{
  "num_classes": 15,
  "optimizer": "soap",
  "max_precond_dim": 1024,
  "adamw_weight_decay_other_params": 0.05
}
Rows from block 9, named by matrix and row number. Rows with one number belong to one neuron. Each number is 128 + 24 x the weight over its row's rms, rounded and kept within 0 to 255. All counts start at 0. Numbers have three digits each. After the name is the row's rms in percent of the matrix's.
# u: gMLP up (value half) (model.blocks.9.mixer.u.weight, 384x384), inputs 192-383
# v: gMLP up (gate half) (model.blocks.9.mixer.v.weight, 384x384), inputs 192-383
# out: gMLP down (model.blocks.9.mixer.out.weight, 384x384, transposed), outputs 192-383
u.91 094:169140099107095134086124113132136118122079117143124098129153115128090079158148153116162092127120139150122161109181117126109154126132115122124096152090153145114139176151142094128145129116150102126155127129122109131164148164140132101106153139131155112156162121108162133143101103159088120123157181090136115156130105114090137099116092117099136118139092166166102156127104099104151117130151112111139112126123145124132131151102117133142123126157109110144143123116139075144117150135117149116148107081108086101147107083127121160108105116135125133149112126162139143133078166150137146101
u.92 104:154120142154191119101130095151138143106135078122131146141142119142147067142132131144167085128086106118127149138118130158126098101139138103117086182110140127099124143103112125171164129121096118137169119134190123131148134156122161111132110122139107119100114131113096136160095144148124101178137123120140086160150101134121113151090133144148136165140116119155142137104156082153114087134138120136135098122146109135120113122144162085128164081148120175097099140170119131091149127093176098156128095107178133115103126110112110126121076115145127149093113129151123085185175148094137135194
u.93 112:147088122154157149195113125070106091148160126120112121173159143112160098129157184156111126131133122112132170105094143139131085118099173172144099119090107152148108113107096115094143144153084081101161159103103147111130111094161128133129174143146123136155143162113145144141122145092103151102127087128135156163118132101140132129121142075123128074120168154127149179127094129137119110083130123133136130114094143133076104129124123119102102176106107127158113136138103126104156144120112129136130132140137135120148134106146155150135171150104102130096128099087135120172123126160138139148
u.94 111:118137118169145160190156135112144090083134111100176148131115150158114124120159092131114116124088149123134117140103114144162126115108095093113097115161116106124136145111092106124124133112166108148171152112109132114116114060120099087116167146119097092088147145115113124129101129084102131161101131123111140135136161127093122135092126145138133123075096125136134149151123080130111159101131163102116150126150147107141107181121106108135123116077116132101115097123119159158132149125148167140133147109136117131175122122151145125142140086103102110120138126175140130123119138139130110127
u.95 100:071142115059109147091166120104105136119115157134135157131116127136115099131169128149111143130103149161114114128155136153116085113160107171121118146131150158126107134124099121107096158151125109151145149090121138078101139122155111113107149093136094104122089062124203118113112121113113092097106133105141145070163088133153119128073163170107136143121081155088124155137121091157122182116148114106144079127082081103159158102114173136126137134154121125127143145138098113128135121125173118134144117134099168079101130139136103129087170122168121132125106136137186143115145121165119117130
u.96 103:127133118158147139135172199143127066173158126134108163119148123143079141116160155146114128101087108137142133090088104130123146107115169115154133114164129124148146134099120152126135098121110065133088113120148138104062149123118161145136111132123119112140137153076141098127147121179118123072145134163119169065162093090132126121103127153137152152120124137100129102140165134138130120177183120182168115133163114118130116127101086134095147095164148110159139152144146085098145141107107155139159119100162135173145144177105125127104119135120159163092124118117147117160137140154107121145
u.97 089:120175126113109128148142133158141108134165106075125118117135139141089124099136158128095111131112130096131120062156165112154140169159145125157138141132130125133124139113110134134152142163138117147146095174127128129164129072117154128115144116087121140097110155126091131162133140136098130168111109138099139158123116112115134120098113138164136136114134107127113120149092136106137112128109122101099093136133168139138142130159172150096137131143153144125151154137191133122113145121126157092166087149114148153110148130138128133159138120138174142098139125138161107124153104145117118123
u.98 101:181111142172107131129130124120178113136123128131111152092100172138116126098103087099113112168146118140123115114116121112148107117108134149116120133139114181124132124080102147123143141131130150171076098115119152156109114127125142163141119131117121103134123118122150136137085107186163118135138138142103074121140157122116149175133158159125169126147112124183129089098153160175104160143117107159136165152087135129127106116142155142125133089109135111163134127144188131107155119121112141117106088142140105095166140158127124116123090171094114142141146129077173134089153140107170130179
u.99 100:126135169140080102100148126146139130161145165107140138091117091151175119152085119142109145096148111143155130121161097136089118111149091155116090125144150136140123111128107119102135155126074181129153112124147143099091113089163159141142177128146155167092102120103126131148104142127112147138165135150155131163142131166172175130135128114115138177166118107157064165155143116181197129147151119124135147171132138175089113068093128153171132128129121130137179136118145101135162138135107109147072134120139165161165148107128117127115119129167096124126091184144125139124111107100133136083
u.100 098:143082140134118138138138117137118119170126182062181135123083115106154142097131158118175150135121111157144104186147132100155134125169080163141125100104128131130116136114171163085121091083089110177121117136133153108122110115140092093158106166131114159128096120135145098125126143074148145146108162139134116123175138136125156137108119156147113106120178108097140154112165128159125115145154125141127101120156133151092120115119136134115108133151091123126119159103123138130104100162117168123126185122090152103075117148154140104149102178159172111138105125139117123130135152104134097096
u.101 105:096134079113107122132120103101151127140171111130104124112151137123133123165088122138089134103114161128148145139157147143081074110076118183108107162140088132168165122154147113105138144160095130082147117115136101143128121111118130132140156149124101153177145130157154143159153157128130136123196121136058155129113163120144114107161120118144124155164133143132120147105121132096142159134095108160104138147126144086155142127149176144099121092143142173123155107133134115161122165127091120132104123126136129134146137140141114150070115109149128137137129107088144137133127108142117125100
v.91 093:126124124117113162138129138130145137132104117132091151130146053120105099118108155150133137154109170106120116138129150115075152156134088129109132095114062140117090155115153113134101125129113100123139093135166114128088105160141124132117164100138116106119118094136154126124106149151142134143078131112098121131116140137144149120178113124100101137126106128085147100113122177113126116131132121113124167136135124107109121136125143129081119122100143169139091069099132148133125143149157118088104115146150133124109115105115129100089132149110099107109128146119117109132153154101121113100
v.92 105:147095172132100168085095108139165146136115137129115086137166130148124093142123150141109126143110143137149088136152134145087133137127162093114177142121101090180109165055159135120095119097082144135138157125189135191172103177138132097137117129090102113097147116105153084109119142115148140157096097156142133110130143087129151112081135122129101135119141099096138142106165087111113167168151166103131121154166072173140161108127120085102136117160106108110118109128139101112179113136095150154148106097132157119104149079101108082113116172122090119150126119119096154136123135127107163149
v.93 108:136128121158137099096138089087116107128131123164153116121110136150116183165141157093144141119140099121127117158104133168133136169158119164144141102171105151142125119139163161195120144133120127115135127111099110118155152168139113124128102123133098180135148163145147076150121143177135131146137146140131151105163159146101109133140095115142154113135138183178138159118148166121103135142113145101087121119088139152109167153115128122116148127114108176191115130160171153093124152135109092124155146108100126115146124128142179093080121116176123136141145139143128131089147094114102110126
v.94 107:133142127134147154120123126127136139106138137171115166134135126125131090152105153154108179123119088146104164149104110126141109136169133127152170128095170116126140165130107092124098147130140113098082120112178124130129156161145144112119130121087190083142115110119161128140173128143173126134144162143158144128144123145180126110068150107185113159123126119093101117078095137122097128130109143151113122129128144166146129114130153127128122143113121086121132220149103111144165061103083121121104135110114128119096152127100123181159107139139171168184093126101124136135156181167128135136
v.95 103:152093102104131143201151085133113133128129140127128143124145144125120114107154133143088134129105095143135121165131136124147127115145104158121104090134089155136150129132119106072130127104146146115164116152108140122101134161125132149153145108131134151133121118094142088096068150135124147114118122089157101104182106121137158170125110132105152105116105173102080145131123082090114123119118159133118127134095177138116108149106094123100108137122144136103150125118161127143103110106146117100146151160114132161137116156140126113101134172146136123093147147140141140106113096161152160131
v.96 094:170141123131156108125098124121102131156175102123147077129180149116105148162170110093104130127113150135147113150161100120161163090135123135129102157109136078139147124144096110100132137161093108123146136139131124165140100118094146186158132106130132149122138112158079125131144152118104090101124153099126133107139110148107162133107156125134129084095123112141130131178097125147137151135152132156140109146179099151137127136102124090140156091163121117150096157128150115145131114144136146107082160130130129118134129103124111154153055079135138124104141161159131113156173090096135109173
v.97 089:182154128165113135117143128101112158128166141134134106093120126180083123139136139132091093159115103196130185168124130124161156130146112151092131135118104120179129125124180089112094155111115147118100127149119153187151131190130112140142141111122135121134118068166149128164070163171129113121149108134142138107158129098127131121142113114129162090115146071109105115116121176117125141091160111105130107076096091113125110125162118150138111110092134115124151115141124127140128131106129181107119129110144093083119171161175179102143125144136142107158192172120140109182115127119141139095
v.98 100:107162170113127142112134124131138121147117123160098114117142150153138152072137164076166181154107201115126111132104109176098134130137107149147153120063128141126141125170115102113141119167148138167083138100133088121160129103112132121101114134109164131110139130106139180121141116125127122140133091143120137114144131145073122122133124159157112108129110123118134119138135108163122156139135076163122142137142149111105108148147148111107169105129143166132145120100089123153142130111113178120124145129134153148101066133103077140180124128107146140128156133106171131149082130097130133155
v.99 107:087149145083137163138163122129149116077114111096109103139102121155169124141149117100103130148113096091101136146149133113138113121150139140123139153085117104164146136116085145100100123130106137151107090114127145156116149145140146140145110111106101103147113136118149160180091120122135110110106156102166124125093081105161110135114132145132114194110096098121120105145101137137136131152162115122134155148132141154106108159115110143101157157109132092096135113122154114124151158121135109114113157132111132153160097147085109158099131111202109145074160127105109148096113130094156145104
v.100 093:155138158122159112142104120136152160160120119137123126122097130110169124134103123122181142148126097120143123148108130172113127102121113115144115087137131126123154100113099114104102136149120100150148161116116117131094121145098111140148111129172146128121119132143088125134192114135154120101137137194126132158125155105119124124145163150152148106156078100091110164158086149132143146117154106131134122132155077135104134133126145145119122120121137159125183100137060117150135140167124173096164101041121124113130109138154133107091160105102120143127127144140074141146106133120115143135
v.101 109:165062177106106120160158126142107130128136074068137081158119100163120136118123110100150155164145079100152152149110176179150115133133099123151167145152160113134084123163093120112132145147148150081097150147117103098106144134106152143117087094105141106104139141116101064145161144135118138125101136106141144112115139152092156158120121145135180136100118107111109113136134123126136151135125120132126145160114124123125134126153158098122120132097136137134102124133136105100142115077152147114150143092131167100106122140102126083152124132090145204145163073151136159130176156106110130138
out.91 097:114163174175112142147113131146126126082145091120148106074145128103141153073123088157103156103181123133158155129098108134123105106085123149119142168141094143117133108138114091131158108115105112132157153120102129132109141108108154126136085125095132127116160128088111155134104105144113129178142160099121154123125063106135119161135106114112090097114055151070166114119129138140123141144104149143106167067112108106099145143148118196115143137128150133123121150104151084117140116154117135135112148141110125099156117114152090121109134102135143134171168115116125101144132140089108167138
out.92 103:119143110115122125133120091088120178153130096154119119106106147098131107107116125099119145105155126149134098174083154130139113159085068114111150113130152119156134153112141157139119109117121131137117130150124176117101158097176136130141163146102120111128133122130127116133109142106111146123135139145126155171147147125154086117104096128149128128111096132122129154139124116066128119129139128163161139160165137112125129096144116178126156154144141061134141086110135119150148104163095133124119150128105133127143141141085124171153112128125121123129103116058131143130156142175161141154
out.93 099:118171149115104156124181147135124148100139194152103164114159112142147151143099134112113138117127118153109121131152160089171145133099114168135124166148087100109130141107123118137128137102098111170111111142123087138129104163115134108093151153125101112135086099166120116110169124104117104122108113150152149082131130137159123107167109124161116125140083139131157140211097154072104108089156120097103136098185097130121123158123097116115146097155161139146133135102142140124102145103154134096104095174135109174123129080081114085093136075125124113166115140137110126152139167158139121142
out.94 101:109124135141128124117150129130153121128120149178105148103092104165132153108113140121090181120145096080099108116191150116116138119141104125129111141148136112111149137115166142164137146116072102082120108067118129133153100125118123100103128091096099128122090113156140130140134124073153132096132177118153110132134136147153145103130179100116138130181137113154160135132105144159133176109155074106147111086091149097153148128095117106176110142134130147121139135121136142096087128176124130119173128122108111145118134100064152123100103156114157081158118120116164111131136147177149147121
out.95 104:132094150156097122113118108137161092108108128107099157134145104134128111055118167178055104102111134098143137148140129116163139107154108152114120138124153129160172117162134090116135160149092122153109089120113091111105138121114109138155139157134079155109115152104163111144140109122145149127156118151128148088140124136168138145106100077089103110134148154159149158092140142078118163138100090185146133168147130143142142117154151120117162150106122122137118124136157078112117105119137056126109123097132156135154142112132131108109160118166142154123116110107129097119117163146149112157
out.96 102:118143135146111150112092115116136157114105127148147105104108115099143114183122123097196112138114066094138126193164158110126097086130103153101148149120122115133079132118117166113099155120167124089137102133117114138124090135126099167121128112155169167127172145126121156137182159170143152183139112114152097126115141122120121090153174152125100144129130146124090124112122128119096122140103098132154190117121140148167149103068144126118128150112093150093162131122139133117132135108160088093061122133149100110113123132084137129150089115130115107123138136097118113128109080105139099158
out.97 093:120117174121154114093090152123091128095095107127137123160107112110105115129138122113168162141135123123081160160138115092117109095136100097157103153122115163155195113107086144124111086150127085170124147110144150151127101118177105118126136138143135125141155132125098160101124166121115098108091097127143109137125152129130129071121133146097093148168099117106093076110089120133111138138129102119157141104088121087143140138133141147134095117091094108119144093148117121126166118169162107131117111115126148137163124106129075149086104128140161093170105124093110123099161183139155128161
out.98 101:122137083098153115141128132088118129132134119123120126128136126123135128175133139162136149073090121126121120122119122135088112119149133154190182107149130132110145129151156131143109167135097105133127096145144122095133151167124110105133147161111125131153148140107102131077066140148178144150117134160115144186063171178114150105157112105131122144175132129102079183172116123146139173115157165133105127087133115134108119131150122124125129119138141113133121120130115125099142115139113141127121105113099156074133117139164124099122166129129153127150131143203153131162134141100157126126
out.99 095:129148093110146093130124119125089179091110142098134134125104138142122153147104137089117124138109133107111132102105144116102173122128129126135096115106103118113171101165157144106137162126141102121094120140133124124130193113149086137107155090117130136116137125109145157129118130157166193129127089097120122165115110127146149136135146100093135110128192177131149135105101133100111119116164115110116123119141132148096116138093156102142153111166135074127137077147148121133144143150111151141129116168141149164144138143168117085179106146150101164103115119143115137156128102180079165126
out.100 097:113108163157164103137127125099086137081148085149088170156114155116147138156157140085104106131131163113119137124142085112081115149119172129109115148121133154128156138166109083140134147173103173117137170116137136124128120149075136120085122124130102133128167102120163172150138143125122112166144102138133118139103107109162111114144114125139155131125144113137128088126116138121146143119127181137137134157068134129083112112110152125129155098118156125136125067109128125131158099147167150176110126109122098102103080163154083137119162117103142134115153145071128104125135125097130113122
out.101 104:107129131122095161134180188099117125110148131090087142134118141152130131158146156127111103128133133094181150087137154162109106125138129129134074119125180161107088102102133156141109159129159136117138152153141124104110104150127094118112136122126122117142135123134095107145114154110154124102057134131146121121144130133138148099114146104155113142143140164106133129108126101122163121139122082082148152060161109191100138112099071103163143145101126119164082129124097130115092160145154111173140106115131154130134166139121128110103142143147137145102137128152072142141184178132153159127