python train.py --crop_scale_min=0.7 --horizontal_flip=true --num_classes=15 --layers=12 --loss="binary_cross_entropy" --learning_rate=0.0014 --shampoo_beta=0.95 --eps=1e-08 --one_sided=false --ema_decay=0.995 --max_steps=14700 --batch_size=64 --lr_schedule="cosine" --warmup_steps=290
Rows from block 8, named by matrix and row number. Each number is 128 + 24 x the weight over its row's rms, rounded and kept within 0 to 255. All counts start at 0. Numbers have three digits each. After the name is the row's rms in percent of the matrix's.
# f: spatial gating (model.blocks.8.mixer.f.weight, 144x144), inputs 0-143
f.15 119:103117143153179150151134127141123114098108108125138133146091154106139109110122195131150135113109110121116114110160161098100117139143108102126126164125181086099100169139090148132175122123146123102127155154147124134177142150183101096166122119123141133153151143121105122149106087150145147144151154146167112118112113103098103099144096120169144116103098105116109132134117101092097132104138122153138136164117119092083111084111085138159142
f.16 096:084119110153176147120092134106093093065076062083131107115111120066130146105109108147176163144144116113110144143160156134135139145128134122103146148123146090146093129104123146110146152155144089092129121106133115098096104128117158103117123129135152148145111170126124113121114115112136179115132107105070139130157101142145157087108113106157144154153128136132148127103167109127119135129159142091139142142120120162153105118140137107109142
f.17 097:134132139138197190168134164125146105116104116113111095142091131109105106134126112199148143187171129134091119103148139172168158151121152135113141147118133126109093106098129132128135112103121094133102118121150125109127134116123145116092113104085115095140108128131143126100112087101114135162134117173113125134143129136130156122134131173158125129132102171136126091153113134162102138157075123133089120102178162130117133108166110145129108
f.18 107:090107121145196171202155147150152142113121103114114129142164119116102160143127100130152168163140140110143096113145110114119133125146154125110121149121108137125148117091131134159156155120107125149142140150120154132102161099082160109164128130138160129120156118136134105169108135093138109129112105090166146127104134129102123106150160143134165089125148149118165158131139138154131120110142171123079096108113119106075087144106105068140130
f.19 095:140132141125104154197131186170134117104083098105106127108116137085081078109131117148149120187168149183131135099128136152141145140121144126184115129118120143122086102096135137111148147092113130106096118106118146172074143111121098126114091088156132106134124091122131103087108134128121153130126153124136123098101092129125131121135137111138117162123144126147108100108133084122126080083147126136120154118145163130135131151133134142162141
f.20 093:086142122130175122177177137177105112103128143140107125121170086101108074120086139096105101133121144174146129120123123138116099132121151157167153160151123118098121129107130144134125125127100097107119086098128122136146120121070128092108135103122124118081109141110105170112163118132134175103116132143151121173133117149136146184124105134117106116103142168142127118164096111104117157112101137163124141147155154152122178116143114163139102
f.21 112:121128109102130130115121142149189100149129119112063060102087111157148084135121110121103120107064165162169137141125123110151102127106138130116137100095126130122103151120104110103116145134154114112123087093112095142105135125164096098082133133115120111133147105142118072132111139157099090116055160126153123134128123137117137096144110108093148135136098141132140136116119138145123096142120111145127134114138174139123149094073149104115139
f.22 105:132118071136113144086128121195158163101080120110111049068083093149105152107072132119135138134129092157150148101150108152138141112126100131138135086107118176126148158127143171166120110141122125114153124149121145144165122111122150118102137088111142128125157143143153137099134140139134166163130136149141140144103122107144122159151131127150146160138116134133125153135138157135132144148126146087105142084097103150180137120110123134138115
f.23 109:145134133150149144070142126168166190119090117131099093137120080091112146125126116096123098085126086146163135165112130140143145109144126122104133146141108125125138083139140139115105104132143166140134145138150117106076156107143124114104130157153133077106130092130123114106110135098127099094099160118107148099167131165115103132130088110100107096156106140097111110164122104110152152144140132099160108133167141129121166161127153170158161
f.24 110:129180119160116148139130185168142138142171123151113097099133095130071136122149106069077088090099118076079092182160115167137133142055135099158140136121127159150131139119112119155133108124156118121130142120129125115163123164121142142124131161113131158162162145115122126113132134109089139114150148117144115133136144140135113165137131125121139178136124135135108136148140124136136093151139118113130134183158170171135138131110140122148129
f.25 102:088156173148132184142131106114150137141123186147166126127131118106146141125116104104073106108113127152136121137171134140118166145122116144122111154064107102111125110134085095133099106106063143103130101120117140128149137072105112118129122131115116132140158109140106134132096123116184151120147107127079141179162121121119138139150121091106146143140147148081136110111148161128132149131137099128109151142122115119155110158112147146198153
f.26 098:090085114131140174130156161125106129084154160144163154108172122114138095099136141136126106107131124110128114118147174164129126125160122124148082175152109121132103175104133112140151133138121124091120108086100099119122130161096130105090130123086132097108127150133116116133106148117089159123160150091077112056107116087115155087169113103121079133093135121137129120097106116113153114114099140111091129164126106152143142138134138145127129
f.27 092:135108132138113149120109104076160128123109166156158149138123117124105133124131139090134157134117105079082126124128188154125139174095154120129104138168182140092140147140128170122127136113172102093115119095109159132129136079181083133120067130098103155117129118142101167112140132150093124138154155155160128125145081141099117097080121104145138104123167129161117122134137115126146144127132153149104139146142102131143130164098108122107109
f.28 109:113119144149175127149135130119135120094119189141150190151129137170113145119112129148099096100100094121130093104138185192186169134124127118104109105119132155151127127144114169079134125130128162129109118140116123088142098116105113084092132127124085119095105124128127126103121157090127071110084132120165122128140133139109113132145132104136102129114139153096124091122130128132120113183137149109096151124139111129102121113165159169120142
f.29 086:134130121100113167067095143131153159119120097155095183155099115113093122098121123143158127147136148111079073114127153158148179151165081072118125133099170171127112117141144129139107177160141120128142079127140143149141131130125098159108122140173124161145113121148130092099150122144153133150160106117117118123079094102097113149115131106118130114116113109114154134111095107134113110111129093095122127106121105098097100115109134110125141
f.30 101:124075127108142104136122102135137148148106140128110161127128113122091114102126125102100131053150117069084109152112127115118193171225158131134133114122135139108138132161179150133129132122114168152144095148118131141122149122165102120126103137127120149134117114119128121085070108144148156145143139132160165109129114130128136123115164105074161157145122132154140135128151102092099121159124126136109120148131128111151115093130144160136134
f.31 104:153133131119136100144139115137096132153148133115160150133122141174114132128107129155094130170128146142100069111082144142108134161187174164143155140124180143103121154084171151121094150125097128106105088134143103149122110105071115149081116092101122133073114131102155143160120125143140122072114115140130099122141129124120146127135133094143128131077131134148092130130118123151119095128102111114104109149119124186147159108095117111113144
f.32 102:124120118084119138184162129137137150054108103160150146141182153192166152079090083103100088135119108111101118091073147097078159148155164147103107108098133081120123097149110165126108105133132137135102155072137119128146131127130120130123179124127142153141149080128129128161111111119146130144135132127108121136129131150130139107125135183141128130150151135092116123153154131150133123115129105132127134123123126136157131136117116106117108
f.33 112:180168136137150118157096146111090106096143130146153159132160127126129127142155135112113133087131153126152116114141182139135153146158178159173107146167111138125155172113120111125113188145154100146136117105094093151152148100115135125083100106079126140137128116119124136145162095145105127141122139119136138137103106095130148148152143128117117146120154134087094126078158165153111124145130129127138092086110134161098138086118178128129177
f.34 098:122117107126098104141148168128119188111116128141099099121127122199150151086086145098082097133086090119103096075157119122152089152158154164160184128115127125108154145104125137127167113132148108102112141144120095131138138116152129116141122099121136107150116136129139146094154107146106109123128113120124102141135147148088143141124110118170134094130140148144107147158131133139121132110181143124101186145099120131156138162170147119168163
f.35 099:088122131117117129157146150120080147126149136115130137103106122110157172104109096087103143091062114112125140095117088142137141124115140122139164122110146102136117135125128076096130141126145143129094091090094095083108119131182114169150151165134139156114158110114154109069127131146154103137117146116139103131100143138143101143144149107128147088124137102125098148166159143105176130114123126116090128144162138107143078132147132137171173
f.36 099:145131125146104149160150132172162121117146156135104136150163104115164127148146132115105140113106085151118140122123099093057085106100099099104140181142113107130108106115120116090141130150131104088089130098095154141143143146131119100141124138090110144116180136118108106096111112073081124115154156140089146114116119151149125171152127113146118164114093101109133135156107159137144138152142152147165138112149146128134187160142158122149143
f.37 101:094113100162092116171090123133116136129116105126120141109107129115113093107160146152174097146125134125125106149163136111102061097143096119081111166139169114158135129126164150114127160164097124084102110117134148114128107122065080124149126084129131082152085111132117162111127111141148120122095127105117143137135132106139089128137104139123114135130098109092118133176135137161156085137124112117141124111138165134190125090112106143129143
f.38 091:112102159088110108100089123151154122085128105108167126140107125107119116132185140168117155135099143129116094119136100155110113128164106106135121133177171132165130125124128126133140135163148110115125101130116113188133193156117131077145166113136108163161113122094062111120129111152123126157158139136136106158129128083148156078097154124118102134114146139144132124106127120135151122093089147133120143088109111143137152139169153118083130
f.39 110:104131106117129155105145096119158148161123143127157146085094155124132107123186203191174182133081137117136144132114116099104106092105104133123129120183229172147142128115117131085136153167108137107114110156129107128143121143113083093102139136113149132129131146117163130119114104113115135131139116118098108109106144107144156145147121121121108126140116141130104138119154131120157142127116135123106112112125125090102122146145140150135094
f.40 096:129169137127109104129115121155113096112118129103159127116132142128144107104104116120164179099161115120155095106110132115072152116112102118128088115116144174201175133106125103123081160110101170180115147133100178118109097159168138119114131109163120085121128113139135151092108102121133139131136115113128143120117126104165098112110118127109114104138122134091101118118144092094096139113140101125071172128114125175127150150131151098121136
f.41 091:117095114135091098087099105118149148162145163115109148128155083123155130138149123106148130164116131119123107110108110109163097138116088068109134136132135179201198147129185101092143118119172147148119141127122102113154125143150123120188134155122099101132154125102107098093136178095139166106124127120130140092137150129128128135183139113139135140117112098129128124100160112117121128120128122136141134133090120105147123119118145102172125
f.42 086:099099130078113138090146107145114093130091115144162126141138142141088106108112156137122143171210160139120132109136142105150176151129145092155140149108117149146157182145151144143147110109125086106111126151132140124117114112147127124090131149129105116098129075098115130150145149157135088111109103104128111130091132122141093108125149122102121098116120101102129095106092141106147138074162087065143103135157116112111152119149114146137115
f.43 100:100121119138112146075090122118113103065118139132153131104117130102180143137087135128125133146124143147145125080145131081133123072133119133097092120104106112114137152191160173154122141105114110112096157138098166175162120154139133137149125163137136170102145160108099104173122087129143132090142118128123126118104101071140108140140108115104148151142103121107134110124127126118121130132092106100153124148089105148096138117102091132110167
f.44 106:150120123133144138123165117098127122090128120124142105148159140064125083130110115135154093150174135153125087118095117075113169192145135169160101120122155150118124112140164178145102113127099114119117097127098128141118112111111132123149158064101174127113151142122115092096109116134152112122138120098073114151156113113129152115129121102090141132152114113136130098160132103145115099091138144125156106171115092140146123140129122116124074
f.45 089:134135091120146123099103176103140117116124135137165099148157160114095115070107129088112139133105161119142124130127111117081134140128169094126153103124068116096136120140128144137156104163127100134132129121127097168184189114064131125095146128129111110133118160126177096155179127119100142126142115131138093139109126129105139115148139156118081121110133104113106123184094110108090125113126101128108096146172119119109146147152131119153125
f.46 100:093112122097128131188140179142132153120170128143116158127174164148135124130122104113143132097109181134149156085132117072107102125082121133103152123118116151139149124095155157168139119110122094130104135095132144130167112091107080144144101095157149135158112112115112086161123104097115150148120125136124067130117112137129140102123127144098140131123140121142141107145106127117153129146102164168143126155140127127162108159160172105159179
f.47 094:110135147148093109123130114155136121170171174114113078113129149106119125094122124116138095109130110150161156119097072145080102105070093119130125088084139110129058126119090129174175095127130125117117146101124108094139125115112142116121147108084093128133135159170147154092124149097137125160135134152137131143093135122131082154141126130124150155129121129113142129123140125164102127140123114108207110131148154146141119136121148158129134
f.48 112:116121149146122117134146095177157108113144143123116101119138168148144143117137113133110123161140165105120143164117147088097091135159095093129123160154093068091080140114102121065063178130130123121102123144124130158092096087122113119180147122138141117109139096096145140125121149163132108135136111118137107106172155147130113151146157080124124113155120130120133150144094142095151132109130136084123144146157145127158159162133108125141157
f.49 112:102111103116192104134140107110088108124151131147120138148131103140109108140103114169121137117131138155120111159129147185119127113169119113119111085115132144117102104159131132158106144188149153155143204136127133156145118164162146136135109140159166095109138157121159183106065117135150120081087082118121156159124145131159119104135095161125126122110121116106138122128133107089103127140113118093113139081135139129095167127117125118124122
f.50 108:094095122141131151145129128089093130132110095140130117136142159150116092071115110161152161176137143139169140069120164141142148140118107122104113083105094198146125096168163107122105146202178115141146138153103096135104133121165124077108108127128122101108101149133146118123157131119158111110112113133142109146151115150117109141132171138123115125154090123135130126141149123125101134157152141144101114101120086127137127145088090143147129
f.51 095:123139116123114115124143153098110120113161077081060113136132141117122106106127150107092106139119132090128122128128101160171126121129081067099150123136132108120131128125106138151098140172183148177167151113130110105139114161146107093144134134155091139171148148143174130136158108079128119133138102116138121102110115091108102110130181123127141146139166104101127145120159115132097162129121141132099169100113145113145153162139092144158142
f.52 102:122152135142088096134126112118137156122168080135121095093144129158092141129132157110088138136135134109110144173099111093181151119103094135152143138129146173148149114079128101110146160132179218176157120132134115093107121128140153123118128112116102164137112135136144098107156143125067112115155146128114113120121108108102149167146101142089129095127100096130147134125152145132118121134135113121112127187123143137110144122155167130115154
f.53 098:116118101142129123111147154139154107111127117078097136106078147156158125103119101127130132129109095100126088201136138107150183141130119114104133054111123104108152132159126117149100134073067125131186178126098110159107116112132159161165152110131135120148094138146130136100110148163110095116115140119139147135138104089150138094096113091145119108123096112138099164156104136119130142089122118126105136133131154131109111143152138135134128
f.54 094:145115135060101097093119110100126088140137112119125108105044140097107150164098108158145114119084107139127129127137123143091124177180149104118152138089103115108146123081124103121144127118109120134140182181184147136148093182125146156110126146122122143143112140101116113117133123117129097135145147146147113130094122115141132127086120109095145128106127143119130153139122140149135128140145172158122094134162179115142148139128116091159142
f.55 100:128139121111140125134093120113144152152134109165113128145134110135142119133166117119124154087097136139133125164155073110142088155189159133150139122154116108120114175158141132126085170161126078103115134162210171161101109117149111094123151132149143144103138133146125110177120118162153150119145143136119116141122116124125138123148118117126108137103159162137117150094078124094107114122128136105079076110137142154146097121106142131118076
f.56 092:122146118122179126146105116125115148168131100143121117173122117108106144117127124134113086112158150101145123143101105125114105139156152091154105143132149087118120103141134129078083118118142141111108124139173157127151168151152171095122125109155116162108094144123112102113176078103075102147086142151125094124085119140136087112123111133147145121109120107075158147150130115122159106150086106111141126182104093151168125136155150110144131
f.57 092:118160110106154112125153095153116123131115110128129105084144132129138139137125111156080140134119173108108089168107085098145111100074151159126091150121096102122131081142175151159089112131116110171152133122168177182129165084109172133162159105136152129153119132109102138116094119137100121123140099127090141139108129117119119118138101124095141131110114136098146146141137155124092119149098099120146107151176163121126143154131142157165106
f.58 100:161124110116107140102120124106116138145114147139133137108116154144128127132141167148077122121129131113149100116146168139132119115106173171192152069092134104126094104095090075163179131128146119120142096100112155180176128140098112112151080119130130178169102129149109103133103156150123152126132148125120130121118128112130136110123104128114118098119112112135105155083062095094105095159140144137133142111136108087104122136124122121157134
f.59 093:128156154111108123180120144096108127134099099141155142134132177088109134143134111157140156143083128172112155134110108150126117128092098154134165125105103126120110084081121051168136114136142108096126090099139141131159179167089125112132114131115135120146178132095128132139112155152117066138127117118096127172132107132130092094109108115145118117132116133107157148112145161135122114157101112134095140146168140143147138115148165128136171